config.toml
image_size = 32
crop_scale_min = 0.7
targets = ["finding"]
stem = "single"
dropout = 0.1
loss = "cross_entropy"
muon_scale = "match_rms_adamw"
momentum = 0.95
Rows from block 6 of a small image classifier, named by matrix and row number. Rows with one number belong to one channel. Each number is 500 + 25 x the weight over its row's rms, rounded and kept within 0 to 999. All counts start at 0. Numbers have three digits each.
After each channel's rows are labels from the 100 images, of 14976, where the channel reaches its highest value: "strongest on" is what is common among them; "place" is the part of the image that holds the peak. Only what is clearly more common there than usual is listed. The data: retinal OCT scans (Kermany 2017).
# convs0: first 3x3 conv, stride 2 (model.blocks.6.convs.0.weight, 192x112x3x3, each kernel summed), inputs 0-55
# convs1: second 3x3 conv (model.blocks.6.convs.1.weight, 192x192x3x3, transposed, each kernel summed), outputs 0-47

convs0.85:501506493452540467464510543455515508521493518483514450484488528552512526511495516507484501501512468471554482470492516509503469470478524459498468523495482485523509453500
convs1.85:466515546496513519501515520512514555474466511463528489495533485459512482484484505501503507487513513565522577469506483513479511479523500470478470
strongest on: finding: normal
place: middle right; top right

convs0.136:468502484481475533494478469448485446460511501491498504494471499504521483484450513470486523492528451499515501525487510497470499521507518489489429510474500476462521503503
convs1.136:526502457467461498512479500467484520536490540544485503517473511493459501477522513545514503489459506524490529516531522512514509510500532505464466
strongest on: finding: choroidal neovascularization
place: centre

convs0.186:521472499504510514487483502473499430503522507447513526490523486504500480520495544494480506559494486498488526472499519503482506509519494462487511497507551503495514476524
convs1.186:500504475530495492456450492515498464519507411530514541522520545451494506540536502481445497492555520493535482503527542529507474509514501521497475
strongest on: finding: diabetic macular edema
place: bottom left; top left

convs0.169:491482524486539498498522538499493517489482485512452483496509453499491508499463506489520499548444475480500537520521514517467490475483564506507513453511472500529515485492
convs1.169:496551465519501532527510515488520488483483476516494520497489545505484472563469502509521517503494491490485480546525485539518454513464542473465556
strongest on: finding: normal
place: centre; top centre

convs0.106:533463484519534463507494510479517516561474487563472515520506475470477473492468533493510494479492548450482520497496487492497500521467524489487447508524483529524527457508
convs1.106:491479476506533507461517465481509482489514514490549531512497472486491535532515491480547521497471524510503504502498469523484493524496532467535497
strongest on: finding: choroidal neovascularization; finding: diabetic macular edema
place: centre

convs0.75:509522461470474544454456485498506517452507481519474486489493461527495524504505497499495500486468491489535490518517453552472504525476495453480478481476513544525497500523
convs1.75:488480466531499494492475495472491471550498516516510526517467513510555480508484499521509532487518491491516520502542524518473487543548552498501467
strongest on: finding: choroidal neovascularization
place: centre; middle right

convs0.118:516526566509482488519520482492513479474517474480495537550522514513483477496495467465498495505493448491470515456521536493537493474495528550483510501499454480501511476524
convs1.118:469443520527475509515542491495492484499530529525504537488475546528528498555512488490476523500507529489482496538522502513462479471498523524435459
strongest on: finding: normal
place: middle left

convs0.116:485492468490498485493482469515502483488502488482489489492502486494523483503505507516477520485495483462509490491500474518515512519476493489476562564472486560527515477466
convs1.116:517513490480529514474522553501456451469502503524478517545513491482462537470503475478421503509499492509488513523490475511449527530515484465537513
strongest on: finding: choroidal neovascularization
place: centre

convs0.49:467514467520506522489518519507481524484511526458503485556531502510483471539503462523506482515486514467545520478510506503459499521480482472464514482519502548538489518455
convs1.49:530505492479501525481498470507504458505544488509469477458508500509500527526488457473504533497538468472464512514487486460482486503481504476523497
strongest on: finding: diabetic macular edema
place: middle right

convs0.156:480502484551532477457491495494530506519503497437519475503443515529486476486501461490529540478484507484497484495468498455525513510521477525471498504515485475489512531549
convs1.156:500484493509461506507469506533504487544470511487507525468473519497517476508465530526523487484531459494543502492509487523484494470511505460492503
strongest on: finding: diabetic macular edema; finding: drusen
place: centre

convs0.91:496476489475516448512493463544520492505484488463494491520551554489500498488479543498507502480504469485523513499496541476481483496487546510520535523523471504457510468457
convs1.91:514503485543486476464457560501483539499541502456505452537536546471479517526514512539444493503492495491477494551516482500477502509485472483513491
strongest on: finding: diabetic macular edema
place: centre

convs0.20:481502560491547499483523495521497463485474488503513500477499518536524464491515502506526509488452484470476483485455545496471481539511515492533504484500489576513480519495
convs1.20:539495463479502484512508448482496490468522535524492535539522479492525537466549469478541496488454534527497474511492551501503442536503487521511522
strongest on: finding: choroidal neovascularization
place: middle left

convs0.33:509510471455518523467504514495481536455508472463521499506541490482494490489496538501492466550488459491538539496518523484537499499498492502502473520470471508485484542511
convs1.33:488513487535495506511515474503491512511477515487492477494516484530485476508476518459525512469510514515476488518473529489526527520477520461445463
strongest on: finding: normal
place: centre

convs0.155:511508517442506504485521516510540528458461491473459507484509450460454506513511524499485487526511492504472546499486460458511530518492512503462523466509465480500519495500
convs1.155:506448502461513463518565453502498500530465441467479499484507494506524487539474522491497513507559489495499467490489505521503485495506487503477456
strongest on: finding: diabetic macular edema; finding: drusen
place: centre; top centre

convs0.23:462501534473514480531550467496486509478516518454455529498470526493495481477516498503518473557523498506490517498549491515491484504510499539453513520501458485475531486492
convs1.23:475536475473525519535537523534506467495515493478456495474489510490497522515494477490474483473479540495493487540523472513527479506472497499448433
strongest on: finding: normal
place: centre

convs0.68:484543487492509472506447486507506505502520525465479495467504493520520506514490529461495512509465473489475471528516471505486496425512506487488546546472539535515518483513
convs1.68:513521506504471570518526513483500502453476487491480535494459523485519505465534519556482502514481495512519475478487512549505507515492475536498463
strongest on: finding: choroidal neovascularization
place: centre; middle right

convs0.139:478489494487503491488549520493527484484500529533512508543498484476518477523524448504491518491531534476481528465478504476518502476521480526486508510495513444502526481505
convs1.139:475507459532503507508499505489521472494493497516519491503489529515493527482539490499538458507473551526481477528496527552487488531514482486511492
strongest on: finding: normal
place: middle left

convs0.87:513469458508466505509471515501537458496482520467482499513485483496503549504515516517545473504499513462516471531501496567510464483508477492534491486502532534548504542485
convs1.87:508447440483522511509500474494486512477500516470535504513522506470535437498489504512523509491471502517481511502499468500454549502525485508488494
strongest on: finding: normal
place: top centre; centre

convs0.22:532490516503514530481477495443514491477469511476514515529472523525487486506511502494500576532467500513507443511512477474513504484536524517480481472495487484520520492532
convs1.22:503537506499525556495470526485492449508473499534521525461518546497489495548515483511524500470488481496526487510518486470491508452517548515491457
strongest on: finding: normal
place: middle right

convs0.54:470507513461530492480531490474506484519502463495504469476458500500550474508496534513497474475460496506501488537506510497517506490507521487464510502498512449491517511549
convs1.54:504532492513444517521485534472473528469490467532489549485460512508464553455478498469494488504499491543527442489489516507499475508453500477492496
strongest on: finding: choroidal neovascularization
place: middle right

convs0.44:508492493457477495504446490515514484512550499471475502524488497515535486544510531548493531521485460505490495503514470487473539473532485497496536534469539524459510499499
convs1.44:518490450538495464508491506494520469473493470478481497556506487521529519476550473459487503500496504507487492507491484512469512609511494533527553
strongest on: finding: choroidal neovascularization
place: middle right

convs0.135:520518503450487467495502486498495537484491492513500485453486521547516468441481530482472520480504555494505527521491536504468555487480472500490518421498454550532527492532
convs1.135:511518514500477496483467519492485504485498466436470492526536500467537496494517571472497477540458504514511490475491506542468486559499521446533475
strongest on: finding: choroidal neovascularization
place: middle left

convs0.140:461505513472501495471476510507488511466446480493494527505475511490495561487520495512478502505511497499488497515531474486452518503525500503540480476527492464529493493503
convs1.140:493491528524487491523490548487498480498485534468490486514501485486513481502478510518540506499490510526519497498509532474497561476507485513420450
strongest on: finding: normal
place: centre

convs0.122:455524509459441508473465547495489506462488538485464465490490494494526486514534530481491484500488501491501543474505470485499488483483498527495493497508530491517515481483
convs1.122:483494482495547523514501488506467525479550478485487531517455517477535504454462524537549485527472523486500534504499523462469526534497454497485458
strongest on: finding: normal
place: centre

convs0.59:476474487476427517488496488544495489467461460482531491495490465485513510448494532508514509523500415495517493494520464485504493500544505489519531533496523511496483542516
convs1.59:512482498504510519496522538477524540535497546506527496520492485554476528474487493508522503476475454509476483517486506518501463473520518501467543
strongest on: finding: normal
place: top left

convs0.77:507476473483499497528484465529510522531499492497501470513496483475467539474476513546522460484505503484481478506504482529480480538518503497530479520508481501444532526483
convs1.77:530480489494475486480480564492467535547470531508478513495516436507486451473502484510514513467469456532498476492491495525454494517507469511452512
strongest on: finding: normal
place: top centre; centre

convs0.36:487530550473499490517482500515520494493458508462510482509556534498545477495485532486551505540508460499505483492552486503507476489529512527468508469503465494507514463510
convs1.36:465484502519504502554453530533457469549516472463472496508478523470518497512477477506451521482505523469483471516509513515466515478479512511496501
strongest on: finding: normal
place: centre

convs0.30:525464490486460473507531499534526492518478464520479512539466501475472471484471506486498506477477524475471524496526498479493515535521516485480500536508529484534536468509
convs1.30:503528503476515518482502509468525493431482503546499506507484482491498517500503493507505507533457530442470499510480484530489486520453469494515517
strongest on: finding: choroidal neovascularization
place: middle right

convs0.24:466545516489491494462533481521479480456483492500505503434520502496521477472483528511520477504481491470494526471515494532507485507504458519485494482493497532465469516486
convs1.24:470478492507498528490488491488550500476527494576499515473480533500478483475499506529504485509469483489529495533493533478492504497514491493519477
strongest on: finding: choroidal neovascularization; finding: drusen
place: centre; middle left

convs0.69:474511467493483511455500477477488474456478481486486505502505455460478455480473545492545519503489460492483524471497509500536549523463491487459502526488519493486496496517
convs1.69:453503506496486472498568526471502513507490543524454522477483513512540494540478513494502479534491481528518442477509499476498511492519513513532522
strongest on: finding: choroidal neovascularization
place: centre; middle right

convs0.81:487506511494507483513509503524506472456454476448471513546521541509515504476518473498524465511488442493489485500482470476487473522494540490470491524457484527506508466468
convs1.81:520511498516545496529490569529487483503526529546498493496478503497508486526548488522481522441513546452447510527521516525525518503501535510437510
strongest on: finding: normal
place: centre

convs0.64:499491521475525452502479486502491497456466540512474470498438465529498497492506547492493456486489474485491456503488480534495523486486499485522484545482530531502497466500
convs1.64:477498507520461518486513495475499510511482493492500542538483531481530498482506517486488481517509532532503486504511525517499510472457520517507541
strongest on: finding: choroidal neovascularization; finding: diabetic macular edema
place: bottom left; middle left

convs0.2:485493551454521469483505494483525499501470486527538479526503502506508543500504501533511477481480492475480502501492480494481486513501503495476458488517483511461485487465
convs1.2:514513548503523511501545522535559534520500480478499514527499488479516487499523529560496512534527460596530501481510539490493450487558473498517497
strongest on: finding: diabetic macular edema
place: centre

convs0.4:474490516535503500485483500536509499478494490473478514534512503490457478512506488459485501489461485528499513468523521479519475478495537508497500518491475502427501483522
convs1.4:473494504514537487462520461500501562468508487527491503498487491505495530518518509502504492514507515510495524522504485506533513478537510490482467
strongest on: finding: diabetic macular edema
place: bottom left

convs0.162:562484465485455490486476493462464520508509480516438498498490488534482500507492509472528547505515538497501466485546490482481529496504462453510475481469456527515519482520
convs1.162:492494494524491506501458514475509522524478539484493495485505493465420470512498499537495475512512503473515491478497486521519519547508469507529479
strongest on: finding: diabetic macular edema
place: top left; bottom left

convs0.78:477458508469473532472468542462480492537497539507439525483493516474483552497506485500495511460500483473473468475508486475487512486499457505532507463531486500503530476463
convs1.78:502464535527522476460446524455476557483497487492513463505508510467536476497478469556525478464511500528480465501539500511457513497466494487472489
strongest on: finding: normal
place: top right; middle right

convs0.34:493491515454500488476499447498505477476490450472492520457479506534524516502501481491497519540471479502509471517524523481466489460448528496526521526492481505488476526538
convs1.34:473522527532496511514484537492478503509497537480511530501464532488514474476515542506499519531478505522543508460521545552507516512522595472471481
strongest on: finding: choroidal neovascularization
place: centre; middle left

convs0.146:505489461485513507492479532507535491542461463471430484497533525527458466507517477452565480471539488534502491479512492477498529484481502484513521478558483497485487461503
convs1.146:479453502486539508469517449528504511453495501462516484473482521524552514510511483500513522501500506466457540507509494513505470519515508501554525
strongest on: finding: choroidal neovascularization; finding: diabetic macular edema
place: centre