config.toml
arch = "resnet"
model = "image classifier"
dataset = "retinal OCT scans (Kermany 2017)"
train_examples = 98430
image_size = 32
crop_scale_min = 0.7
horizontal_flip = false
targets = ["finding"]
num_classes = 4
norm = "batchnorm"
hidden_act = "relu"
channel_attention = "se"
depths = [3, 3, 3]
kernel_size = 3
stem = "single"
avg_pool_shortcut = false
dropout = 0.1
widths = [64, 112, 192]
label_smoothing = 0.2
loss = "cross_entropy"
init = "xavier_uniform"
residual_init = "zero_last"
optimizer = "muon"
muon_scale = "match_rms_adamw"
learning_rate = 0.0048
momentum = 0.95
nesterov = false
orthogonalizer = "newton_schulz_5"
adamw_lr_other_params = 0.0014
max_grad_norm = 1.0
max_steps = 13500
batch_size = 128
epochs = 17.6
lr_schedule = "cosine"
final_lr_fraction = 0
warmup_steps = 1350
weight_decay = 0.04
adamw_weight_decay_other_params = 0.01
Rows from block 2 of a small image classifier, named by matrix and row number. Rows with one number belong to one channel. Each number is 500 + 50 x the weight over its row's rms, rounded and kept within 0 to 999. All counts start at 0. Numbers have three digits each.
After each channel's rows are labels from the 100 images, of 14976, where the channel reaches its highest value: "responds to" is what is common among them; "colour at peak" is the nearest of a few named colours to the mean colour under the peak. Only what is clearly more common there than usual is listed. The data: retinal OCT scans (Kermany 2017). In brackets: how many of the 100.
# convs0: first 3x3 conv (model.blocks.2.convs.0.weight, 64x64x3x3, each kernel summed), inputs 0-63
# convs1: second 3x3 conv (model.blocks.2.convs.1.weight, 64x64x3x3, transposed, each kernel summed), outputs 0-63

convs0.22:607527422451489521461517461485482446412444485528462453522508380472444512466432506509468466490499448461452412547410544432532512459597430496554455495412476466488473439470423581467553444519470488
convs1.22:500550496541532487492388521511515384530463482561434549492473565528448554573495528458440546453567415535528540414590448529462522518515582521462540497516539484501428536571516410467624467497497473
responds to: finding: choroidal neovascularization (70)
colour at peak: grey (83)

convs0.54:510525470540463559431512439480456514447472523502484490577450474447488525410525488533531558431462502515443490379505577438530539434426465450523475439487446495555483481487407405432447430499537624
convs1.54:539499490402547515435496560473529483525670468510583491542489496499475580432451442474483472552495486445512598516495505433601529515530551513492498407491508431486513420519583521479586430463522496
responds to: finding: diabetic macular edema (46)
colour at peak: white (60)

convs0.49:488488470592533515547521458484498506526618476549428502490492437576462514521537493457520559427437567542541467323554546491518566485427480487525444496542495476577512632477439468501518536507510490
convs1.49:541547554506464452458507523509476472561532484520497493492541472512498577458490445439375481512518431582484484520575545476610504447521447438484550475434555485505501454628447403406471562589493522
responds to: finding: diabetic macular edema (58)
colour at peak: white (26)

convs0.29:413492547538601472511516535446535529493540516518444470526561551429426546422587597455513471511551414475523473488585499486497525467458556494518461462451563527551431588467597553484471475396518464
convs1.29:527470497494502422486547436596438378428555507540521588468456503488500566478493433459429496485466503449541524566466504466493604440410483586487519479559442473549568429576477503456537511563451475
responds to: finding: diabetic macular edema (39)
colour at peak: white (64)

convs0.30:509408482514481558427487520497453363422576484432483469489495458486516501441453533507446492487481499503506495520487515417492522452607466507470494503432489458473407482458403423476416531534353521
convs1.30:490496468524448436561480479513458535526710532519514467466488541566512557484450552527493499555520436515495593557526444448551484466524431554454574452491496450401503464538543404529453538488487509
responds to: finding: diabetic macular edema (35)
colour at peak: grey (64)

convs0.27:487342477467519530433429551505496590537553544451515538553502485442491512472532495470512544450521428598550487483519531502527564464505592521502523534453483533477609488530538437494506463455360576
convs1.27:468496476540605482535615514509504487405480512530536525480413416493356470551540488410523549515522540484513515484415520504524521505471413606522440384553528478510539484472486557447479463499473464
responds to: finding: diabetic macular edema (60)
colour at peak: white (70)

convs0.60:549479465484485493574510542524509539481519518499457557604476497462517443475560496463553542546473440507479452458533456464601521550564503513456501552584485453470512439515596509409582572342581479
convs1.60:609494439425495535568543503588528519519535381613599508451531471556461506532472525494491480506531560517474537576508449466537555523545513482572557552569490439483455543463503449420526606467521484
responds to: finding: diabetic macular edema (60)
colour at peak: white (62)

convs0.21:524512470479465481443510562504426527418571472464498440511453508520460531494534422338500539482621540466465482568532429511448459528451488433557454518386455525464508509558430491546571502478558527
convs1.21:494538609561525436496453459520556457439514508496558506473452539487420480509480596469405428570606539502426553538540527435515530510498609496458536459449502423454521511579547504478516450502602510
responds to: finding: diabetic macular edema (41)
colour at peak: grey (88)

convs0.63:491529464516568552522450520503503514510524480469493481514518526466461444467507458599514416551479475501443540370485479509573564518513562527456509524544556506382526424521430441356493489496496363
convs1.63:561503443460605514511531538650539571545406480515439501549477498536474502455533438529533595485499479516536556511484450529490577476496436581513478454542508527578528406452535452468506526472462616
responds to: finding: diabetic macular edema (61)
colour at peak: white (72)

convs0.17:468544485536497446530470430575436524534561495444512525478561469532506456545500422432504408485418559533541572424523473491525548517454522455530354502512546493496630530563454469409502535484523434
convs1.17:584499535500527564472470568512584532498562471434506501499465513452428593487579421477500575548470550560539479449523485546509523445520514445500503520367646420493428484475464466512532511485484580
responds to: finding: choroidal neovascularization (65); finding: diabetic macular edema (34)
colour at peak: grey (86)

convs0.12:487387524475552505448503462528493543542444452502515496440489501511558522480495519505473521401414453513369502556413531447493419475494458541516499530508424446571534424498515353458483497395499526
convs1.12:602539559511487521509530429590473421583554488539491571527481521416474601412424530467453494570443488524505464532569522483549524451469516493505534502442533472522417558519486509369534509545529579
responds to: finding: diabetic macular edema (55)
colour at peak: white (52); grey (46)

convs0.45:541545514460483428495528537544456584538501488398572505476478502516535451489512524463564500534455463534496486421506433493465500484572561491515398495611607539445573430538416442424460519490544404
convs1.45:505549528534495541450471481476532478493561411467484602453498521538455564540500461405408466543501495629500490558579516524472505565480520468480519534359602492473423506462442541468503482485549586
responds to: finding: choroidal neovascularization (69)
colour at peak: grey (72)

convs0.58:529606536493623527475527564520506603540492488447466480500563434507576487421445533470566453497511442563460551480541562501503536476521537512561468520594528525502575538545385461427438565513479467
convs1.58:491524501573441567472407469460522472498510492527530561439458557475522518600455471451427518550484540602454450509612516513498441540420497485514538549369571461466424484444476421477535548498552509
responds to: finding: choroidal neovascularization (61)
colour at peak: grey (78)

convs0.39:438478416427491494546534501499452462537478485400445497462497509441447446407611498473456520570535534567435476503508559434422541402476603506482429501538481486534473450532548526464483471380517485
convs1.39:534551459543496476531503475480451463514505417480482473544576456555535516478514459470449491495423549527480518587415536531473527715515626438477503513513524488497465497532580474476490473451419544
responds to: finding: diabetic macular edema (33)
colour at peak: white (90)

convs0.34:445401519410515488550404473536471462605518561536459520508477496469478565598456390419563504423438454453536457558509391499519511497510476520488557529494482524544492493455571452565560463469453474
convs1.34:432569556499500481516579434475584513480498524523462491459437448514429547502510454476458516569421597550510444604519465453452405358520476514517387496461570486498463416535514495486492520531505489
responds to: finding: diabetic macular edema (50)
colour at peak: grey (89)

convs0.38:575402495544450579458459517469472471451474504559416584526470413439485471476413507440478566467409446481455475498491471464506429469473466491469461552406486579500462459431400519475543586536505533
convs1.38:532635501573504441502458571420529519543597569598484506425445500548495467577462559480458551427522507485487508479565486454492480539539538474456558492512455451508452559579538365484477537497473525
responds to: finding: choroidal neovascularization (68)
colour at peak: grey (77)

convs0.14:376556514513569479559458517510372551462467393478462452530554473478440482464488485529570480448526547571557424428562464525491531528459506530509471453589537518444543485430523558548490481448565429
convs1.14:583594496480539537470488494496586546532503518445533477466505508527504519527464434525450529463468530584542444517480537544429466431424439454479466567387658482507490368501555507524514536494538541
responds to: finding: diabetic macular edema (46)
colour at peak: grey (61)

convs0.24:478482518487433520462481482543498565531530492477547517540534429458505457435514528413563462531566437507481416418543559468431489509387501563462416448481589561510492600461407454401482503488526445
convs1.24:610556521572503471431460489506525493516421412449479481427522471600504565502485439424422468442471511520438543489505499470428538506498433545501553484399578471565475434419507478606519514518528542
responds to: finding: drusen (37)
colour at peak: grey (89)

convs0.42:418499474473491479472444516461508465439434491486502469522592384400511479563474475491497500454502445461489443523449373434623495531459452499452536485424446539520510516426508423553576586518520486
convs1.42:431525565545474476548463473444514410566509528536536470396419491620463487652471526453411536502513528529537491527568485441492466464524407448528476532436470468549535521537464445465478448503562508
responds to: finding: diabetic macular edema (42)
colour at peak: grey (82)

convs0.7:420502444540442531573453543475379503490436435467450483512519426456477492429511518492519551479494481584464390395587528500455524556504520455462456473511486495458515590472486403489545526586547433
convs1.7:528500498518492446455449466470522452566505514446542542420552506582523565529489422450419518494438525605474538508600511457554468389446439443530522460456593480446569491538468442490589502491581511
responds to: finding: diabetic macular edema (33)
colour at peak: white (62)

convs0.16:595461454442500522540496451443484590422471546480566478400420530475569408550462435516484462463479523527467433503521440544486478518480513495459646533575516496550568431461526415544477524504463481
convs1.16:581523511546552509461524483567453540580584521510539505563494520498426565489547451407537517542432633492517513509528449471532465451522472505565429461425544497537372523496477521445568476511568585
responds to: finding: choroidal neovascularization (61); finding: diabetic macular edema (35)
colour at peak: grey (70); white (30)

convs0.51:444543471454521470446509522584491529535450483487569535473494483578580502445502398418586439387500477442509556571496479518508568565561456489533464520542478495460525468401525482482517376555492421
convs1.51:556494494372560517538495577482575553506541458427481493474468495498477607430536439473515589531534565549517527416523418515484508438463506568508455494433595469558437451453499499531530526500491614
responds to: finding: choroidal neovascularization (62); finding: diabetic macular edema (29)
colour at peak: grey (50)