{
  "arch": "resnet",
  "model": "image classifier",
  "norm": "batchnorm",
  "activation": "relu",
  "channel_attention": "se",
  "loss": "cross_entropy",
  "orthogonalizer": "newton_schulz_5",
  "batch_size": 128,
  "warmup_steps": 1350
}
Rows from block 3 of a small image classifier, named by matrix and row number. Rows with one number belong to one channel. Each number is 500 + 40 x the weight over its row's rms, rounded and kept within 0 to 999. All counts start at 0. Numbers have three digits each.
Before each channel's rows are labels from the 100 images, of 14976, where the channel reaches its highest value: "top examples" is what is common among them; "patch colour" is the nearest of a few named colours to the mean colour under the peak. Only what is clearly more common there than usual is listed. The data: retinal OCT scans (Kermany 2017). In brackets: how many of the 100.
# convs0: first 3x3 conv, stride 2 (model.blocks.3.convs.0.weight, 112x64x3x3, each kernel summed), inputs 0-63
# convs1: second 3x3 conv (model.blocks.3.convs.1.weight, 112x112x3x3, transposed, each kernel summed), outputs 0-55

top examples: finding: choroidal neovascularization (66); finding: diabetic macular edema (29)
patch colour: grey (72)
convs0.28:476501553489490510542493500525498445473524482493469474469458471519483453528462451495487486570571547473545530426439496490467516485623487521507482514488490492431472447502441622444517503451456528
convs1.28:609510471504523486522543459511453449511530499567468462515489509504519454517456498509445481497498448505479436519530495486470473490479532430513647496486497536473496551500

top examples: finding: choroidal neovascularization (68)
patch colour: grey (95)
convs0.72:484517482498484491559413567502491499433565488470493373510487540499493518446486526499434532480455494467465465498447509490547469529517481439484498507404455484474491467491559559449527440498525448
convs1.72:500484438523555441419531500418588508535587551519519485521510488480533493501504459497484512502486501465564422528535516559548478574534485533536515530482489582503552468532

top examples: finding: drusen (42)
patch colour: grey (91)
convs0.1:492565429487506504511510514487529533470537509450459438438516498509475475533467509471517523500439569476437466498529555537482455430609481517513425501487486507511514567552456545502501447491473600
convs1.1:537521530401542498503544555476444548502493473517545503490533497467483491484495486501493474515451526493532558545519548453529490522458512478483436481489432487352520410483

top examples: finding: choroidal neovascularization (62); finding: diabetic macular edema (29)
patch colour: grey (91)
convs0.64:505470454521501531518494506562546471467433506540521459446460512465473565533505457403471532460566439483482469496472472492551533497500517489483477512453454459546551518506576605449549522567499482
convs1.64:548471534543553499440483465526517501480487487506497449451447497543436510558487510462541433451496447461537464538527491488425459556495519492443514520524544501435454476550

top examples: finding: choroidal neovascularization (75)
patch colour: grey (74); white (26)
convs0.54:424531511480466488464456511497533406407477453525458484498450449455434508572443541488435517473458498505473547496450423512463456493494494464492501492470566471530466448438455539524517513527459504
convs1.54:524521495524401543539517520458580539467502520511477488465503506528440513496480517511520571508550505470496444531455498543464492503535552440503482456464481508501467440487

top examples: finding: choroidal neovascularization (65)
patch colour: grey (76)
convs0.27:468479471537537557499471572505507500449569458435546464539573486497510429450493524493525496539465545533469462444494505489577564461449449517494462527456472571456560506524515517420479463471475520
convs1.27:447538541421570444505594600467479524525402445492481486600460530540502495521540474568511505447530493474464472514500476564495574543514433540501462475474507476502540488447

top examples: finding: diabetic macular edema (39)
patch colour: grey (75)
convs0.89:471491509549498460455501498497498500494586482489484453505515488497534493530521494468494469523491502499465520358545437538548465533464453522524547461570510470508428479541412538444484552413531513
convs1.89:497476496458510464565453534479465544479525511512486459523516454467578514413557507547462529500470461502563542463515533521490527498532471463512515593562547498484504476474

top examples: finding: drusen (35)
patch colour: grey (96)
convs0.17:436462547547492519462529458514518511481550400458488492519437429475510456460457514485507476467522522552475563463486478474507543514479488421529578533469544500414537517460462431529546494519540453
convs1.17:504505564521515502510545562494493545497492522485549534574464480497541497455512491518506522458472551537556577469475569477544547520519434499487442420451503500388549544464

top examples: finding: diabetic macular edema (50)
patch colour: grey (62)
convs0.40:554501513497515499456490471504450499493466517548536499475517539498547463502504468464541531527453535449515401495475482587524484474469511521626461487512500589518518518537485524411484554520558427
convs1.40:501511562478583496468508561461443563463435537524492499597510555574563477497533468516509499445489536503541524458490506526452583491475441483494443528520512475421471553445

top examples: finding: diabetic macular edema (49)
patch colour: grey (94)
convs0.60:417467545494555440443507432522474500541526453517478469458464490468513500539488482495459436477492469515499493564455527497601484530535455518468526515479495516432434486450522457438527522406537446
convs1.60:523498500462469483487456425524548557513491464410479488485482549503439468548496562514492548483517502523508513527529496511510498537527414489533511454483435463518441494545

top examples: finding: diabetic macular edema (58)
patch colour: grey (100)
convs0.14:455574501466424506488507516444495443465502427434501480564543483507497481546511530517511543510431506481506526527561555478479497459417448493495415489499514516513411547478568473542521508453460454
convs1.14:467569522474403554511525515483533495523523548561476534486502547477484469515560510512505525567508566536432483450463553579469509509510457515516489512502464519569500492417

top examples: finding: choroidal neovascularization (68)
patch colour: grey (59); white (35)
convs0.18:483446503484484559477442588558473455414530409481535486557486463511461497551485494539475501387461503519432526473432473527455444510478484551493492530484484460506537467514512434506479531516495484
convs1.18:474515527475431490453514526429570518483454510503518554542436560480378539514529491540589487498524494542552496468534477503526460448550478541557522486527465513513495491531

top examples: finding: diabetic macular edema (50)
patch colour: grey (69)
convs0.3:478519556537528482486492497491479492524527458509481507442471522489557419434525522486459542496482565544512492450558434510508495497506465492576537500548587563493476511463498474536574497626476548
convs1.3:487484505425409508433514477483522467541491482524519576487466471502476569520560509506496484581515497602545605516502537452500531514471479439479548558503545449528486495508

top examples: finding: drusen (26)
patch colour: grey (66); white (34)
convs0.50:509550533477495494525469513483503544476482484446488464500453476455516503466489508435500580402458522464492409517561594548416466472526499531535524500511489467590536492486428468477519500456459520
convs1.50:464477559469503553483509519467461581497515507512535562548547531461511447535482520503519558474435574471473589492509534496459557508597467472536475487553518513414434460469

top examples: finding: normal (81)
patch colour: white (98)
convs0.52:492566478571431495404553521456431492496565523517478493522460478486494517434454469562450512526462425425469483546516495474561424496473432488470464489467491499545437478491483467482473479500490508
convs1.52:514511445446534460510469513469471523499553483480483455478606485503464570497418437505417512514416453537512544512489482506425509511587478512510487480526557584519518451513

top examples: finding: drusen (26)
patch colour: grey (70)
convs0.39:487458550500486512557470487522545451524580492448508498465531546494559478497524519490477430563532477440545454507485462534490579458557452487488531454518522509481434463466485523490560499427387501
convs1.39:516489528503588487546568493423544498544520534544463484485511423521548468493528512515561526489472470478513464472467526462502427475510472443485499495500495500443440475438

top examples: finding: choroidal neovascularization (64)
patch colour: grey (58)
convs0.80:507530471498471532506511511470505534474529584514516482450413513485497549432504450468429457529485469437451482512414562473566475475492486461512459458463418485502523473480498552515468402451508539
convs1.80:488495529600484501470508445538444476497536499513513534571535536444462462536499413548496480492463461447534497515551534425511520524483464535498471519533544488481537562497

top examples: finding: diabetic macular edema (38)
patch colour: white (44)
convs0.106:411473492524474483518461455475495441422481426542500435569562492489466459483547521539498490495509546449500457513508477444491528381501546467475456533444481484479457507486599530502487507499508483
convs1.106:466513504540521472440556515575517532477508503484499503506514507552464548525490521472459469480493517471419516470468502435509473530445461462435474496387447572506470482514

top examples: finding: diabetic macular edema (42)
patch colour: grey (94)
convs0.5:488422490455470490459532528525445434516496519511496495495463486464474478440568481499441506476543465516519566466508434526484440411510528509552530469441472505411519426561461520511457550438485492
convs1.5:473562538499495504481518492497485544572549440478593519470494563414470429420520485554522506504424540538540538499522476572506482467459541477514605429526459501524489494551

top examples: finding: choroidal neovascularization (62); finding: diabetic macular edema (32)
patch colour: grey (73)
convs0.53:525550568501511514508492522517480499474525409496547476506489477541472447456458510467471431397486469508459466533535500569477487489475525505483406498562482492571483434480491515424474555520482420
convs1.53:460470517408477536535482481514535479457430508508479585449501519458442539528525459510552454486502430607476433479429487539498452457512506506471492536481495497477504485535

top examples: finding: diabetic macular edema (42)
patch colour: grey (66); white (33)
convs0.12:497521473597570552496504491502460533596551503521456515538489503499537555471487491510439512495492501468446519459499459459548582427530440533504514516449475485492472444494464536491543408487428484
convs1.12:489483505462488476469537478469465505590530473461541503491447538509565470513529514523451515485547446476496500555494470366547475536530468426538483469472389484500475493521

top examples: finding: drusen (46)
patch colour: grey (83)
convs0.0:453511494463484489471541491504544513493436418457533513442453489497470488530525511502540576491511511476531478479451543447510483466517457504510383543519395494578528417490499474441518533450534485
convs1.0:492498492531520480502479550463425523446471457521482524594488465469545486425457426504514458494442507470614526485535522538451509463470434504501479511489456503403531509511